Weights of a small self-supervised audio encoder (BEST-RQ).
Model: log mel input, activation swiglu, layers 14, width 256.
Training: adamw at rate 0.0013, 11000 steps, batches of 128.
Rows from block 2, named by matrix and row number. Each number is 500 + 25 x the weight over its row's rms, rounded and kept within 0 to 999. All counts start at 0. Numbers have three digits each. After the name is the row's rms in percent of the matrix's.
# v: attention value (model.blocks.2.attn.v.weight, 128x256), inputs 0-127
v.3 092:540493554532466487532514459477495491490562470483498515467517516474535506512527529525497515483531518503503502505499514525519494460501466513500500475483514520541475457492494522484494514485476493462532525487496516551479477496495472515502497527523496493503515491511461475504513492483504502533419530496512535483488561465493529513487509485493481513550497522486494504511494506483471485484524
v.4 105:494532469516512490496489544476520479498472451491519498483493496500518554466549499481503448447436456525519503532523458482482513467503487534527500530512499473479493505506525503504510485499517494525529529545494438501574442469506520496505497532466477526495519504425523512458468486493542505499543514517492511485471482508535487489542530519458470469482479446486504453496521544473541491529520
v.5 103:510483510519514540517516538531449499520485551443509498479510506536491471537490493491508515545519496523495493508499502486500500499522479489516490501493504488530454459491477465523501507507490515470430508503486509492521497498534475480529486493564498472453548528521483492465528478503508487478505467459543506502522545527476511503528490517530517480535478531495507509538461496463540505521490
v.6 101:467539479516453491524487484472528471461547470459466505473511492488525485508532531473525500464527476464500530511498505505547499489465481518548457498523514510496488496518552506472476480505488472483538534511523510524495496515509488500480515508483450523538498520449514499510492475497487542512514527485509564497427499470488512502472496542525520509477535462475532511525520490522476478476505
v.7 100:488530538496525540463470539454505462491464536511511496466486483496486513467533509501494526524501510463519487542520495454499501478494458505545519507501499495458501466504563528512490532501501509502499514510523508516510492492539475531485479494483494519481510503481501508484463506547500448489542522496459442519491504453455533482528489532516534486482449526513505495458493511511528499515536
v.8 098:518520532503497485541525514475514513524504475477517518507508479485494503547492533483488514513532476496496515502480550487535471479480484540511539523479503546491487488485550529490501499527508503506523464503467488515474493510510471537471520578486494467486502508492462516493472473509492515517482502491527493521538511458463488512535496485504476531527477491521456495515515508490503452493545
v.9 099:516496542530489470462497500466498475509515514475529525424474503484509484497511495542523509525549476479466483479454516487501460494503502497508485500486531508541468456505506498514497485483477561518545540500501542500525497511528460515492515542509466481459522494517505477503501457501490505504456542516508525551502493459465532503526488473481531497535530553522493507515452505489469489514508
v.10 097:527477537494480488535519440500544486487513494536480446525519504517496494573494496512483519539571506497499502487528502477526480525559532485476531485495494496485520522501476493490491517482466450497465497513523542539471522502457501535502524478544496479520463473506445489451502562537473520516448495498479510498507494470483476501474467494518515525491494542484501539562533458480490481482457
v.11 090:479475505466528529480487532543466523510474539485537509502478507490495500437492474519520497507466521493504491487490485535444544496499488464493462484520495482499480468484482481515500492508507530499496493500475476448509515496550490459525448503488509535479520503547566514539521474472526457471543515520494475510519522516507510526532517503485502481472509526511498480454476513493504540526503
v.12 109:504520474510503543511450496485461515486503511481475493541516488464515503515496517447464521461469568469526512498511509482501551476480474535525506493490487503478498508514532542494495559509506457457500510512519516518484463522504523500517515495481517518495505516453495538480479499492494465483535483497496512449468520522520525484501522527535459521490461474473496485438521522516525508469542
v.13 102:512512538532491507503531555489516475514465482505549484477474521516483554463496501548506509518465484518527484560528474485493524467542490513500516531478501467492482460523526486529507513434475525497492518477475458483527498475501511506461479518516477526506530473476524524479514505509512496509530508507466450509464510490492498484548485514492505516491506536475511459503530524495529501521490
v.14 098:520521484534543487508495529513500520490479497491523507550509521533509523466511502494477494486432511538515487516499482500489524484508509554518502528482464483511477531526499509496517537508508507498510536476484471501514427469472507527495445517448481484499506511485494515484480480445486468506496473490484513431481504520575514483539534481482446487511475500503483479470500545444564480480482
v.15 105:479508469518482517453499478453549489458523476548498503527474480534517513492496449492484533503508534499484496480521546485510478538477520529481489507502501528502499523533485516467482499468497467475527546445555533521465532520462494509509540442477487490538470507499489510519468549490469488501466519495446522481450504515510522469476479510516519547476491491475488523490539493540466506472453
v.16 099:528507500546487508555478488531458507506523505466508533496530538513522462498487526540477492498491527502504498498493496501502511471503485554531492500469494494560493490534494521492504563544489516475517514500489498512509438532481490517485454508528475460471502534495475513499500450456497472501465480517540522438502527520501526520520520488479465520522492519472490499513531523490517463480515
v.17 108:480512496502496487499521535516488486521478503518492486522496530533456486471523483505548495493475470507494471525464477521479528542490493479511483497508503470483502495491494471522493495448478521546494535495494483475517496476521486518509435477507449531527500493495551479484515497492510505493505507468454513511483478507559515505500536517519532454486525547519544500520463471484513515497458
v.18 110:530468504491470490521502499524457524556478521459562494491467485482495462485482470520529523512508544493461505466468535513488508516509516458461487462494514504532479491511495485510509509466472508512511494527482518456484467512527481475556449523500513474469514479545531482533518500476498485482481495523506533491534437520467480519524509464461518528500545582477452516514472496457472492487514
v.19 094:488507518506493489472506472506560457448546509473525519491513508548524473473516489497502528535527494498480492517501530511528489509554537510535450497514509502520500483509510495478480495487478520484526553427503524479480508516485474528453471504490446482528508499518499482504492500446433507511486507477486507505470528463508510478478481475539517512481568506494523509534500503483515472494453
v.20 099:495493496477495486527503525548484493521507496500493503483490500534464469486471506551505464510537443553499483485488494485502496521477526466494516508482548485507509494474487479528492457510510548512461455488476480453505551462500498484465523512569523488509517519483507478500558477506496550501522467496534488540522498494454486510512457497491530513502533479517529540571496480538503508543510
v.21 105:525528526538503512530518559482444480509486515499510529506517554546464473540519538514499488507501491479508498527474493477502498469513451547551521484501502503521518465522552509507496547498502528529491535518488484543537422542521477534485452500525450473470526522484492486493462464512529471490457491509507479503546514487466496510527526510496479474522470530514487466507493504458555456473524
v.22 102:515492486518518505482479522506452465502508532508511516510475531538490478497514482525471507506490509537533470498518458478469507494499492534499538487476523491514516484510502507518514523509518513524493543488518551516512456497490495504513492473513504454475488531461468469505498509498525434467463476518481465477519525487471498506538505514453462481536464497497501493491465506462549492510508
v.23 097:497488481507538523487480562511450527517490513461553493511478501474501527450508480518500514489468551509486508486484517488475536483479476479512500485504503498508452481515510502501499528497532526488517502494457471471526481490558490484541495513485529511447563483515527506520510477491525459480542488525502494511551532537497513521533531490504493490484482503514477475444473511502505510510552
v.24 124:462512509481536482445474485470590503465493533508471474462528452478520519468508494479482525539521479508474502492528490485517457534488511508506502506507466513477515533494522507498500465559530501490502457469535514490493552501492474545460544481457514493504492505506468534490502511542455482503566515510486456518483476487495499476463468517533550492477467471526521509490530498532486510524462
v.25 097:491503566502484466527526486511553497491495498518504478470529508486498501503496516522537511532539452482473506513498509532537478506546526481499489494515494506489522498479517485505487483499469518512503481483488484490479544490479468538452496531521472507520499477531508525483530499511462554553489512494499499533488500462497482498476460485510545517482544530506503510551522474514479457512472
v.26 107:506502548549512472495532523445550467480495507535500509469517514539513525476528501528493531533500481520509473543538482496511465496510463562514511500482486500528496492522506510499518506482494514490500546455525515563516470494478469570473484477509464462509504517496449507465498507518480469526450519483443464484492514483516536485496493525501504493523441537511524477523505498464516498500441
v.27 091:488518518521481485517526469474540456476515516485446477486530499518495491533507531480503551537532502474479498532498505492556478518523474481521498514508468496498499501525512483488464504453458487494491533483533528536499498530484472548482513479533460486498491499517457481490511514549477530521472519474475499506474499479510515480450522528563550462518491554506532502562519452526473504473449
v.28 090:504516536499476522535518443462555494467526497478482461511519492479514502566493525488490572541532522451513514519521503510548493474520477504510523498499469527473495494512521511472475516484464452487501501507489528538452504530484484531475505508504479499521479487494443512483477513515476493529482521485474492487473516440483492481472496522548513526479480544470506510514554491493466471466458
v.29 105:498507487494466503527522491511511553535504496467512500530497430478509474541454498470505518513529504482470526459458567508521465540474526500462495505480486546493476519483498507487497500510493490475507442491497500467428538520514499502516504540480521479510496505534500523533491488491455516497519474475533555512502468513493483480499465478534527558488527522511462552513506498512458502476492
v.30 118:472518496524474517520491484500469501485550531414483516505505508472530461509491539484536540489506473454495520504451506551514520506487484522531454495513503513497489448480547496494480515516504512475536504478494513482481501527536482501487464530490456525496518521505536510551488449484476501504515511485512536510457546463503515498475506527552508473494542476501529479490471493495499499475500
v.31 098:472523456532487502516531541501511480443523463462503501541486503546493504497516491493505522505504477519494513508506529501520519508483514529513508526504526524474493477533541493497488482458513518468532535449488489490489523499521477510486523505487453505538532508473515500514490494475472533508528508477477524508458564487497478486494467524542506516444513427507535483525527493507525467486484
v.32 102:492476563486500478529506502530524520489524510533511502474518523508472471499468496570527514533554472511508495471501502541497481515491492482468503457489527527516516487470470510516516472511492524503498457475467524495454576507493451507464506494541491491525488521522483501533546482504508495521443517511494480554531525468446505532495458510472529542487502531517501511545528454516465493527463
v.33 102:483493514497512527483474541489491477526460529509544502436469515502479504444477490551524491529495495483486481501494488479474502508494487484510500510499510473511514496500534497531491504487491548526502487525501486463542496521534486503477459507530497517451495508512552509527511482540529458468545519543493432550527448491443520513536487509460539482469499550496498475483496492535500515539531
v.34 113:510486496515516502501540547481477495563436503465501515451511490510498513494488499480507508529455470532492502544503495478501479488547511511492480540481501473508464473482454483522517504506479517485446504501498460487541474490513520515513478487550502465459522496509484526451524517523504489479534474480535493489504480541539518480507473498525504506536496555495507475512467518455531519540497
v.35 107:487521529493507461507511459502540484467502520492477511481522503492521473473531501471525539517526492499482499503477505554530511522499521517505450469521511524500512494475507502496495475518481500507537516471518531498458523506491447542480466507457435479555469501498502518504524512461465507543475519489466543498446497464553514504469494497514518514499519525510526507511500464480477481482416
v.36 092:497508516495475472539511452516538509506541490551462487511524522510477467528470514542510507518545464510498485486486476540516489533493481485476513489489499495512546514478467498498496482499492498532500469491500525517469549506458480528479496483543489497535439516508464484515518507518520536529443521505484495518507501471497485513470510504481524490506505529501511529545518450536469497494446
v.37 100:482521456519452519491561520494484464536518487486499510515474483516462510516503523492502506508486457476489509561494525470519473532524522480498515554504491487479493495519518472492482492453497496491483501491494444477510488513508531495479478494549524535483513486513512469508466511536480553483536502486511480516506493501490457475464487499549499458513542469499512494537496494526514522490512
v.38 108:493496526506481504451481424454588478452524507485484465464501435474567529483516501475479533522532506488496494502541502487528468514530524514495485526506472496469492510506513507476495494521491482456511512493547538520486517505476502511485527496461516517516472494510478507483475531535428495512509536481479500468444499448502505454471466503531536501503504479487515519507523512504502517504471
v.39 107:505470515504482452502494491477542545540495465524539509457495463468544499485474455533515488502532494515457505434510525505493461520519538528454487474484510531535506509486449511503514490542499504494523464509529521510487519501475489507524525495481519464499472491514488519520506521513483478513466504542509533519529441536502516516491456478446526566481513539487463525499506498479461501521486
v.40 099:511478454495532510476491546511449527512497501494503518512472494514490501484494485522474475486483506548518487470510494478445506514459474487478511493475516499527480496506456512505534488510537515484481494489491502499517494485533515465540529463520550489468523522515501481538513482501525455460496479506514485506550531556502513507520503506477483496518462473518485494464462504497503552522533
v.41 101:494494511482534472501474512557482508512508550485504546471525536514509466442508516542494489512492492511489490490477469551486499499498478490523465486509487499548522510484505490500494504547523559522526472480477506472506484498507460513475440514474491467458488524552502499553508449464532456494482501527543469512561508497510504535503531477471503444500492521550476485485467506482512477505512
v.42 090:546496527512487482516489492503522517544494522488534498476486434483519509487538495519486474490512494538499513508533502473499463487524489504489531468474497511493499506526540509506534486560535513502491470534483463475525461481505491500501483545471531486494510487497483516475477495517481487505531494529526501473533459473435435488523496469460525494505496508515463529523512524443534485515514
v.43 096:493491464482535537471476536500474508514457520517542528498473495522498505459487476524474502518475509514502476495539476477450480509497523514484515530487489492516510521497482510508526513523520518512491497511514500503517457513488525496514465461488525469467479509496508507527474507511503412445519477515498431488546475533493524496531480494460484510494463515495474482448500534469527529515512
v.44 097:526510518521502503533503450530540513448543492508462467561522486529506491540490507488473516498517533553536478499500494522515530479485469506503512503479482496501484516500493513479491508494498476458487501456478515499455532472465500510495526526489499517552494514502470500473516480462476523529467490456488523447440578473549510481511525491513483497527472477488510553525531491515524502475455
v.45 101:497490519485515515481528521506431492507540497500481522491504530482475473486523524529515501481493485501535497519489505539489534478488478487497507468485555503505487430459474499510500485494526517484483490453460489512474538475519499478497501481546522518516532497508505469515541495494527509502485488484517475525516567489502520520492508495516471495546510451525543476456445485509490529518537
v.46 097:509502488517494481533497528530515539467521492517503451545511510530506503507528465512494478472501542520496503471507485503492515509494473483506507455516478509517487527547516493492497513497500484489503517496511488506482493490503479509542504482437475499508522501504508513486485489468497496522480504503480557474474477531500475495473522506501534517430494504493478525520544500484506460467486
v.47 119:517489454509490515491515540505460541533501500507519496537460451506491507503467479500481500496489535520470507468491532460491480551468497488459534493476493514501485530519477514485503522474511486489487474513503489496494489499522521486559513481502570507469503493540497476536476527535496489474476487506492502493554473558484485492501514478504500503493478503502456514482473500515494541483534
v.48 088:518500530532491462515531485462515512504516470504488499526504505499506490558457525519492527522522449518520482490482505531511490498493490559475533546448502530523467486466476496495509514485490516495508506452493535522475533495464491530476533544501475491511487519506455502499496474481477523544433510473488503512492560463547542476518494496502480511563479513510504524511477501487490503494461
v.49 103:516482568518514491518471494486530509488502497456507462445521501442557533507496517506512504497509496512523501497512468519502524433537478517512487506491501486508447452468502497517505509530477495462496495517467504501518524474522477493493543548498487522470534508479487544464534467512508494529523525506516507503471549481502530499520484512492520509505476508471518480502508532482505483548509
v.50 112:480536488545485483501517592450503491516498475523473512482494482517486512472518505508519492472495433516490494516503508468515480539450460559520503497478524520491503487495515515508499483508532508500494520481540480525523499490524492540490527469507472508530518531442504515495494497552493508503505506473477518522468492515515530484477482563534524495502476466513542480514486483516511531513506
v.51 100:515480491499515450511520548545464512527479488516543513491487530527479493476505477548518468488477487565509507490489490526465518496510519503463515448484552499528519478481469491541528449505544536538490466469447470453533519469498498475494489501511511477516515495493512508508548515466547506502493482537511477532556497520490450536525500481434474521517510481518503468503478488468503496536486
v.52 098:502514484500519506506510531504546485511436510464540486482475479546495501496518495494510490530470460528514482537517451475491490490509513506525506533503483476486501511499528475507525466513485528535487522542485479477552460473504488510489450534462465470486500497464508490450487477480500486492558488485497495493481445485486469481557490522461521484484492522493501508540521535427554495521452
v.53 108:514506458517471496470466462441503479504520440492495506470461496441542544486523519494483471442458488487523497504524467478502507466490511523476513530487511486510502508521494511487503504493493477516552544550532514544533436490475550484524522507494509507485472486444504475514473517516522497500497513524488518467447458495519521494502515504440469489531513477454503479476482529506470534512546
v.54 116:492544484532511513495475528518504497496488535522480535497522501548497487458521502487482470480470504496487494517492492490491505511493467561553462503502471495507522538547539518493501542548510522486507534493536478504522441526493494524475450485466450496504500542484527534496461466479502459486524487507510508453469471532521521477504521514510507478480481489508485506476538531495553488469496
v.55 097:473554438493492486461499482511507474479543497510453544520501495533482462473551524467483466464491478485480503514482501499510487545464516506536475491522501513494540551523520507468488473522529500524543524475541491508502468516500508513466481472459490498537476513485507463538459498492488524489503507488504521490477466505527489501453533496523487449529516414537524509502500494521506502450492
v.56 083:513532508512463491525528465496514471530509496471495503468505497499477455539490503480534529515547495486467506505441529506564499515500502492498481491508517511503486488494510494502473487478445505531521506501503521474477512508512464521482470563518456485521495502494491480485516502474496552530482515478525557513466463465468484501512507485512522516519548564489504541565504479499467474489472
v.57 111:498519494484504491521519481471532501486488506509435517513539488486505549539499560450473537518480489481510529543527505512536477490486466501494502517513452514471521518476506521454504511515509455490501445496517482547481509521490501537486507495487509516506458506519451524517475526543509495508486506499499456495536532488522493499463504509540488461515432498512492446463507496526495523487500
v.58 111:505498508528475520465444466528487496474544557501509490522475456525525463487509465515489512485553535509482481449491529482497512557481504512502490462488501507491520521522534517489485535519504499475512528492544569484465498503510487501534486495453504501507496526495528481530478493483448478485481497487483560454455503480460504480501488492504541517448520491502488584503497488503519493464499
v.59 094:516488527490540519545510562530442491514478503496506512474510564514470500471500500545508502502475505534553490536513466512480548452507460489504515465489533485520497441479477498526507510495497523512466496499442476496526507470514477503502473503564492487496518506480487511480565488477556473498507471497504459508514556498494518537536506532477464512504469541488521453491481498484526502535514
v.60 093:492494469496523541502460522503460516503473504457501483521504523480506494524483515477468468488490513492549503495500478483454543464491497527531522509486510485488479480485510512520518524538524487484484508521494509504522479492538528449508544501490503496468534523447494523478484465490522472464571465501538492500499520507490514493532507540504465498495480454493516492450498542482525495515550
v.61 112:511516510507526508440464447500515506481543527515475515540489461496516483488498495478473504493509536504486468473462550497508501524451493521511483517486475511496482534489490533474482517521520504478518523458520545491459502479487503504511510519447523514510491518517505475523468484473468498503482500467490528467471521487538562463515557462530487490541500482535487571458471510532499516467501
v.62 100:495499483515499576478477525455466491516484525455515514478477485491506504513495498486505549518478523476511498499482513481496494481468441520520485513489496498511453461504495508482498524496493502485490535530501520523520465527545490484541494502518496504465517529485497494513469486523522446464515511490491488484499523507469536493542525532514502488514442534479498479457472524499510549509501
v.63 090:491522525510475520505489472521525481499517541468542521478483496514506492471497515534520536520503501454483499515470495529502510492526470486523463522515461465507514481516578501488478522475470548513551502502473484456506482537517465499465414553469474532474496498544537500532480454475501489491509539525492475505497498447459482494524539480492538453475533553507479494511522523512518491490499
v.64 091:482506526521488518522505517542468489516468486492478525527527516526477494498526517477507491499470493475504476521492508541512481474524531515508472543507515488499486483492481481510471538483482519473460527545510499561513439520493540516529457487553489496499493533494520504477529505519478520517494489457466548468490538533573536504459495506522477467493504486526493486504469494476545521499527
v.65 105:516472512521463501462503462520506458462509516495504501491479465513508475497492487503526515507483484526492510475488523510496524508497480505447486492494516510502508443463506494514506455464490516491508553460568546488473536463489492486532477568519487487491483496498517464537495476485499489507453509526532501561517526456503477498519520451463500483536505495492488520500441509489514527527501
v.66 096:485488502504493517520486528527505520472490517505484484503526496506497491434513508469516503476489518515523512507511503521507550462449448496518483505504496523535438528525500479527496500543463490479498465488509478514485478511486521489497485486515516467548477556496520527507528486492523491500522474476532518433491530527523495502528553527484514489535482436494492544553499466548516481488492
v.67 092:475483507491533484497471509494540524455465519500457465473514501472534472491510478492524451441516507546477510496465459490485520472507461481501479483520485521493502483507527478538496488530468496518509483496490526472482538512512430513478547498475466492502491532507508550501558505488535497528511491528519495503460519521503491494519510506479547481512516518479468543474504464552476442534519
v.68 097:495512516461525549521507490502524578512529495522510475490519547495493455465511518549496503513488520489513485494507492490527479477524464526518494513474474505532481490495473469484497545532508476474463466476506487529494471512501526510479450459531500503546481511496459486491471518529516459504502522520530449517514478520463517512506539532485470464514496438495513486508487496499451524520499
v.69 093:501504508503534550483521490538485497501535511497519496530457502490473412493521503540506516492502512468509525466491507523500509497466471525477517495484493540492468517496486471534506487537524495495510488501541502561485475538470492491484491456512508470535465522505481443518503488480516457512481490483529488482508462453488455512472537523467524502526474431479512524492483523515441514472487
v.70 087:493503521536501523517493532549489486488446523544500519522516488527478494477530506459474488512523519501522494496510500523501553471485490482545495494514494507495477511531499491530481513495451518487499487550509476518513503533511493535496491484505516476534515507480529542469518499488472528524516473456484543449490537526539512485520528507512486518531475453523492482557506469519545481470455
v.71 099:514506494532487479494527501500456459514528473490563513499493499523493527477482520507509517528490485483523488517521534503495467491491532529519502492483518491538471499495501507473506480456514482487503500472504490523523460491484581503477471515533528491476514458489498460526472486498471529482485488481515527498538481474526518506533514484489515549514501443491541501479498501414506517469469
v.72 103:514478526498491470482469475494520476483475510480493496501487468498512507530497500461494478502511512509485502497494529480503494493537528486475509503516490502472527453485540505502492476443518515506502555499499553449481546454511486493544534596485489520478515464474530511503490490508461542497507517558508480581489527471486471487532474473475506495497529556505476505485475506497518477523547
v.73 089:482517485487525491453483485502521523490492522496471476480493468461524457479506497491477517511485517516518495482474448526500537489516472508478500569509515514493487441513458463498493506543460500488531481528513532492468521504525437487520519462490488481520440513484487529515488533482535501524505516542505507473446507498511496519531502512492493422513533513484477511507472489552485490521497
v.74 079:509479504517477477479479499470508526502508514501504496527479471512493485470510500485496521489470535497500517465508524507499491541518460497471525485499490508507473507494507494474495505479488477472495485472505532453441551453515496488543490455491525487544468449503485487525453532486510494463476523539526447542473470487468475533513553523498485487511501459499469534499456509491477493484489
v.75 087:493477525483502517524472514450489507498462494498489542524515525547486518504513513474504464462508521504476504508500555477515470515509520463494472480506487494487498535510482511477490501498487494483453469514459465466465510492529512494523470466502511507563554493480520502485512511494473520459524480489515479501458507555476516525476510493527469515503505522519485532550480483502503500493515
v.76 087:482487450483494508537489488494499520496507495483459476493520508482524534453503501532496491473466501528492503520517478476526513504434512479471477551489491473499484576474493503518503488534511496488498497479500448506522455480486534485488507545524495535508504545512485486511569471540542492504544492483490495467540501503540499513449501516506518453467489536502510490536479471540493509524555
v.77 098:495502515508494473533478495529514499515436483500495502470510514526500513502525483482502465494527508505466481500503497472505455479550532468528481480525504457496542489493510520501490522416491522497449540526482496474520498505531499511512498514524477522482528454489510528480536514539456539487517500511460496579494501525519533496476481470527491521465492523531492458465487489455515532538522
v.78 090:490505469464510471492509515457485507506535475445497497479515519481520518458486513525517507488449479501496488531494500493518451492481554505486469541485512482514488479485469506472505486491531484464498500447481500513480451471529520484505516515553495492470501513493487471533520487519479485500498522492507496492524512506523541530509470496515500510490534523493534504454493493478469520518546
v.79 095:485495501476494537501528470485513511497496481512502482522545534528506502490507503472517485482535532493474520477468559504525489511535500472483457495509484508494478507493454489471488505509497472439448515483497525477472531495501507488537428519508484510569477497506488461492474530496526505510499489530524514563508528546505515503514521442525479470523480508508471550502473489486480495507465
v.80 102:502508478503507472510509510469481501555518500469489516508472540486486521516509500551527500462481488475483485507474472501490436503498511499466510514469499477482505517503494510499518507509520487517505484509478450534511462530538503471479499436477510529516517500552447479522514493519536472468495536465470502470483441524484495517435502554540531475460497483504519513501513507461455534475520
v.81 106:533493502517551438495489545485517504509497500489506531477500492483491518507457509484500466504500490543494486510506484463492479491477503533567501480494498513521497486524529508489511498480519503540538516474497530485510496480512480520480581529501492495430543515478524511504480479502472520514484503507531500487519496502486519506566495515489497533532523500496509504526522493506515471504495
v.82 108:528501475506509502504494491461464494511464492478510579523435499517480483500483507521474508498489527501498505482497491480493488514456512496468499531471534507502479501537444501475504510483454513513527516545513500503494460521514491473533497482541501500518516496487506437528472478511481493472496490501481483495481458531475505533486511497490472479491511546501481531571437506512451541493493
v.83 082:502503492489522510562512532510483508517481462498503500490533532521477521462533514478496494512510492477503491509549530481523496464473540484573496496506491509511480543526512524506492512463500500501476488480463471495516468486507536520493487524539516480500546492475523505478506483507438513480536466451508478499529505519513539503530504512524468568504475467532509484508519482463509476490506
v.84 109:498505479499502493484513510492502530481521500526488482483549489524548529499517492487504476482489506554448530513503529485517483539520481476488472483526492491515487555475512511460497467552481464489463463451482460459491518441504504513478480492466501543531492479520502509525528530463540537495519477521520490511496508519515507480490545460506523463514481511505478509439494486508519490504506
v.85 108:492508482479486510510515497496482484528486469467525503468455520499509491442532502546525531500518493455518493493493504499488483447469555476485500511484542505488511446529476507509507519452487502468502516496489516515472471541531477479511473471552495453518486494497488476512496504512439439480481497474506479483483472505489514517511445495489497562510496504503492534468514512454444514504514
v.86 092:489523522503520527494523488538530472503491494511502503508520509496470497556505491480495509566514470470524484477498470535505498502535515525528521518496493479480532484484495488511490517492515523534511507531506499528541533528484498515482501496482495505467516493487481520442486504498487521536508527478458529528512497485515495497469494514531478495481476465535529432496534505480532502485448
v.87 094:516497505564479440519511518508510501502485514507534502472477470522492509489490483490509507499514513520506506483509493501490490521493429505535508430495511490535477516525544508494505501437476481515516487473521515502508531507513491497461509447509522493502500469524469500514484516499499501480470520505504506498491475497476484516518551530491523508522469426500519497553507486467514522472434
v.88 089:467507523538506500478497511533497472482487518531489506513546464502499513493541495448486514537449497493516500495506482546519543494528504505513492547529497501477482484473494469521477497518475519500511471529509492521511481462487498535505498492491514483489474498471522555478507511474494558551511500471487551449494547487590512510490511493510471460506505463530489447498496483513563476499493
v.89 096:532503497505492511490512476478529531488553522540511491480507496485525492527480477530506525532484477530488522486499488503502534553492434507493513478477461507517518528466507493486526491587502492519520474454521485483491542450462468506469482498450506510511495522516475497506466497471553461505472520513534460485521478486435470478503542480485489493522510487471484476504518536548506512499461
v.90 091:497498530530487435490482509485451482495534506484524523521496485502513501495464518488475490489485524520513497488490529518488499470491498540508496521497517534528444485495486500485498522503509472462523518507516523543481437515490539508530524497546513479476461481483517492534493491534497516506468484526508549479528521488559539530543500490490542475500532540478520530523464488508496491504509
v.91 110:482491477499503498530490523516509492473461498522473462485534466487511556473549481477490496495528491515487524503542501473505550496448497430507509490528488504495502587508541516534495457511464520507506471491478452447518538478505475511477520543456512503510538506506514551481571482485514521506566476462487491482494510507530486469483505508518518507492462516524476491502526459541520461501513
v.92 103:466496542513490466498495517479518506483579515497511491529507502496510466485463525530502515457481504503516478516495498515489490529522481560509489482490504502483503491473505490486491531504579459456503484474512524539475471526489546501480522415547517513483456504485486485523484519549503442502447527541528492474503515470484521536471475555509522490485518483449574501534502531510488525490492
v.93 089:509483477500501510503516487460556506530495471463485520514463522493481503534451499477529505472498508501505516497477489493494470529471496537486502511486499508471492498509476510494511504484541475499522522500505525493472542534502484446516550499497474501516499543486458477516462498492502469499470539518500510505489483479449469530508466518502480530481503501486489533554538543514471498485480
v.94 092:489491506510544460507485541498496508502523496536510479515493521468507498507490481553509462457525490521468487502508486465471468523501488508520515448507493511501528560522509523518506515500525487520486511484488489515537485538489474545441565442498488511449512480520474514512543512538503457495484484510496474511544449508477529484471511502507557527469487555486517499462527506522465496515492
v.95 109:492500522516521453474453508489466490489523521501488511536507463475514507525500506501468501503450510515486489497499482510507500516517505514470525550498494505483494522460492492488495494529518519513528491537497464516526464450504510523522542491494518532455507468478511515515520491513527539511521503505468508492506497480534512504464523506507506427459534548494524458503437505527514514513541
v.96 087:497481571486512478492450506504495505473504541517506498538468486502487459509517497512502491474527510494495465505491529465472486490552520476502517464500506510475541453502525506512498516450521514492476532517519553483477499498527496521505523491525497496485503456487540493505493515550465473475476518550524455556477506480460521499513481519501510495503525554493533511524456505494475496518531
v.97 105:531518518507546520526499511523486487520481518521519541510447524480436445503481513550500493503535511490517480496503476482476487466481490525523508480469509513517517456548471494505520536486510511530522528561533512550537457566503501499476517476533498483474520508494504468487467477537473447490465502482506478496508456498448509501515503533480490531517503485498520484572497514495462535497472
v.98 088:503497538553471470489514489532503449487494507520502521486510469539501515512519492434532502516506475505482487512476529514504490523557514489523480461523511479472548441463530514493495493442508515485490542492532537474476551466517489522514495510508488497464498473493538519478489528480449515510461512491497533551488558482531515494497481464530472537520499468517497455462502518442570513501490
v.99 113:507506493527488524490551506492480458538512491512509552499519510554475548544456509480513487491513484495489495533466518524488454545523520506507470478496504465477505498492467521464518481535504481501488488515501467503491520527499522478475479469466503532511515524522487492504474524455521508495459516475489571450471521528502509507480475488531490515518487472509491501497560518481547523465439
v.100 098:504486521493526535517508511528506495488545533564514492493492515463495479495479482571504496494530499523496496499532501466479519494484498513490484479481486518509530516502476508524518519563533498495482518512544492517538465542456511512471497504514486522475502536510514486485515478545525413512467492516548467486558487483467530475495491473478516516496495546472514489552514521539492531544495
v.101 095:492492496475509536501499515484539533513470482479471496511500515507493501544511493478527485484500474478492508512492492505509491536516498500503526489517484503455536515506537507524494492500519515519504480498462499469461560492512441499494528491427473499513522530499489532479506519449497500500513507485492474499449478515460456483479478527505475528486492485501460512451551530517507459475519
v.102 103:474503447454538521492511490507529526511500472472496411472541522465518495468512491486492499511511532503505519485495489497518498473514515493494500534520495512504476526507491484495483471511513468498483473479470493478515521515506501477478513505488498500531455468488457516497503532496540539522564489533498499538519478495524491515520515508496536474487477473498495521437523470491453458532491
v.103 107:504497512506488529466494476505501513511525505521515483539450505468499463546504477546517513506502473458506513473494507532479517512499462529453560495492491552497521510493504492523508498544504508524518519501530534527475514523458457514521491497441488467493460523528471474510487505481544462499453492519502481508520468455465461466483524492464514486498508531478457539443487536533469489488502
v.104 101:468478501497509501543485529508523493480453478459486485534496515514479486479500521457507463461506518488518503508519522478509499486474496517528496489523502512500469555525536503534478499422533493494479501490475517503505499542499543489483541522548498481507513506469501510507544488527462514496534477498485489528511512487517490505490515553501515543478461465498521529521504466486483477489507
v.105 110:498509514492537539491479507512490523473511501538521492505535497498498473495525503499473487525496512496506510492513504514513542495510470490535510481514482521522475532516490478498491490562459491517494435511495455505512504493481501538465482462470531481537511483479516533484510516454511530514526463483521493465481498518496500491512559501485506496526497450484508489472507486535506476490456
v.106 099:482484524489517502501443490463530515475521515529508486503526511478522475462488501454466501495516538542513515461505503496504570488499490500534471490515496532513472510517484486502479524537506473456509458508493514472465541511496504498512520464525524487548471471434515545494471513481486490515521487541539502496478541485494513538547500485499494530508509493474511504563505502551497464525471
v.107 095:504514497482482533494517517513492525487515509539503504483514476513519490492491481533461502517537506520492489515509484485486534517508510469499489476503505490495555476540478513478509541548474507463489512524483517459471499519495470517512473476492473502491485500508531513478486537512497455499475490542516456464471520557474532473522446456487473510509521579496446488493544516558517506514521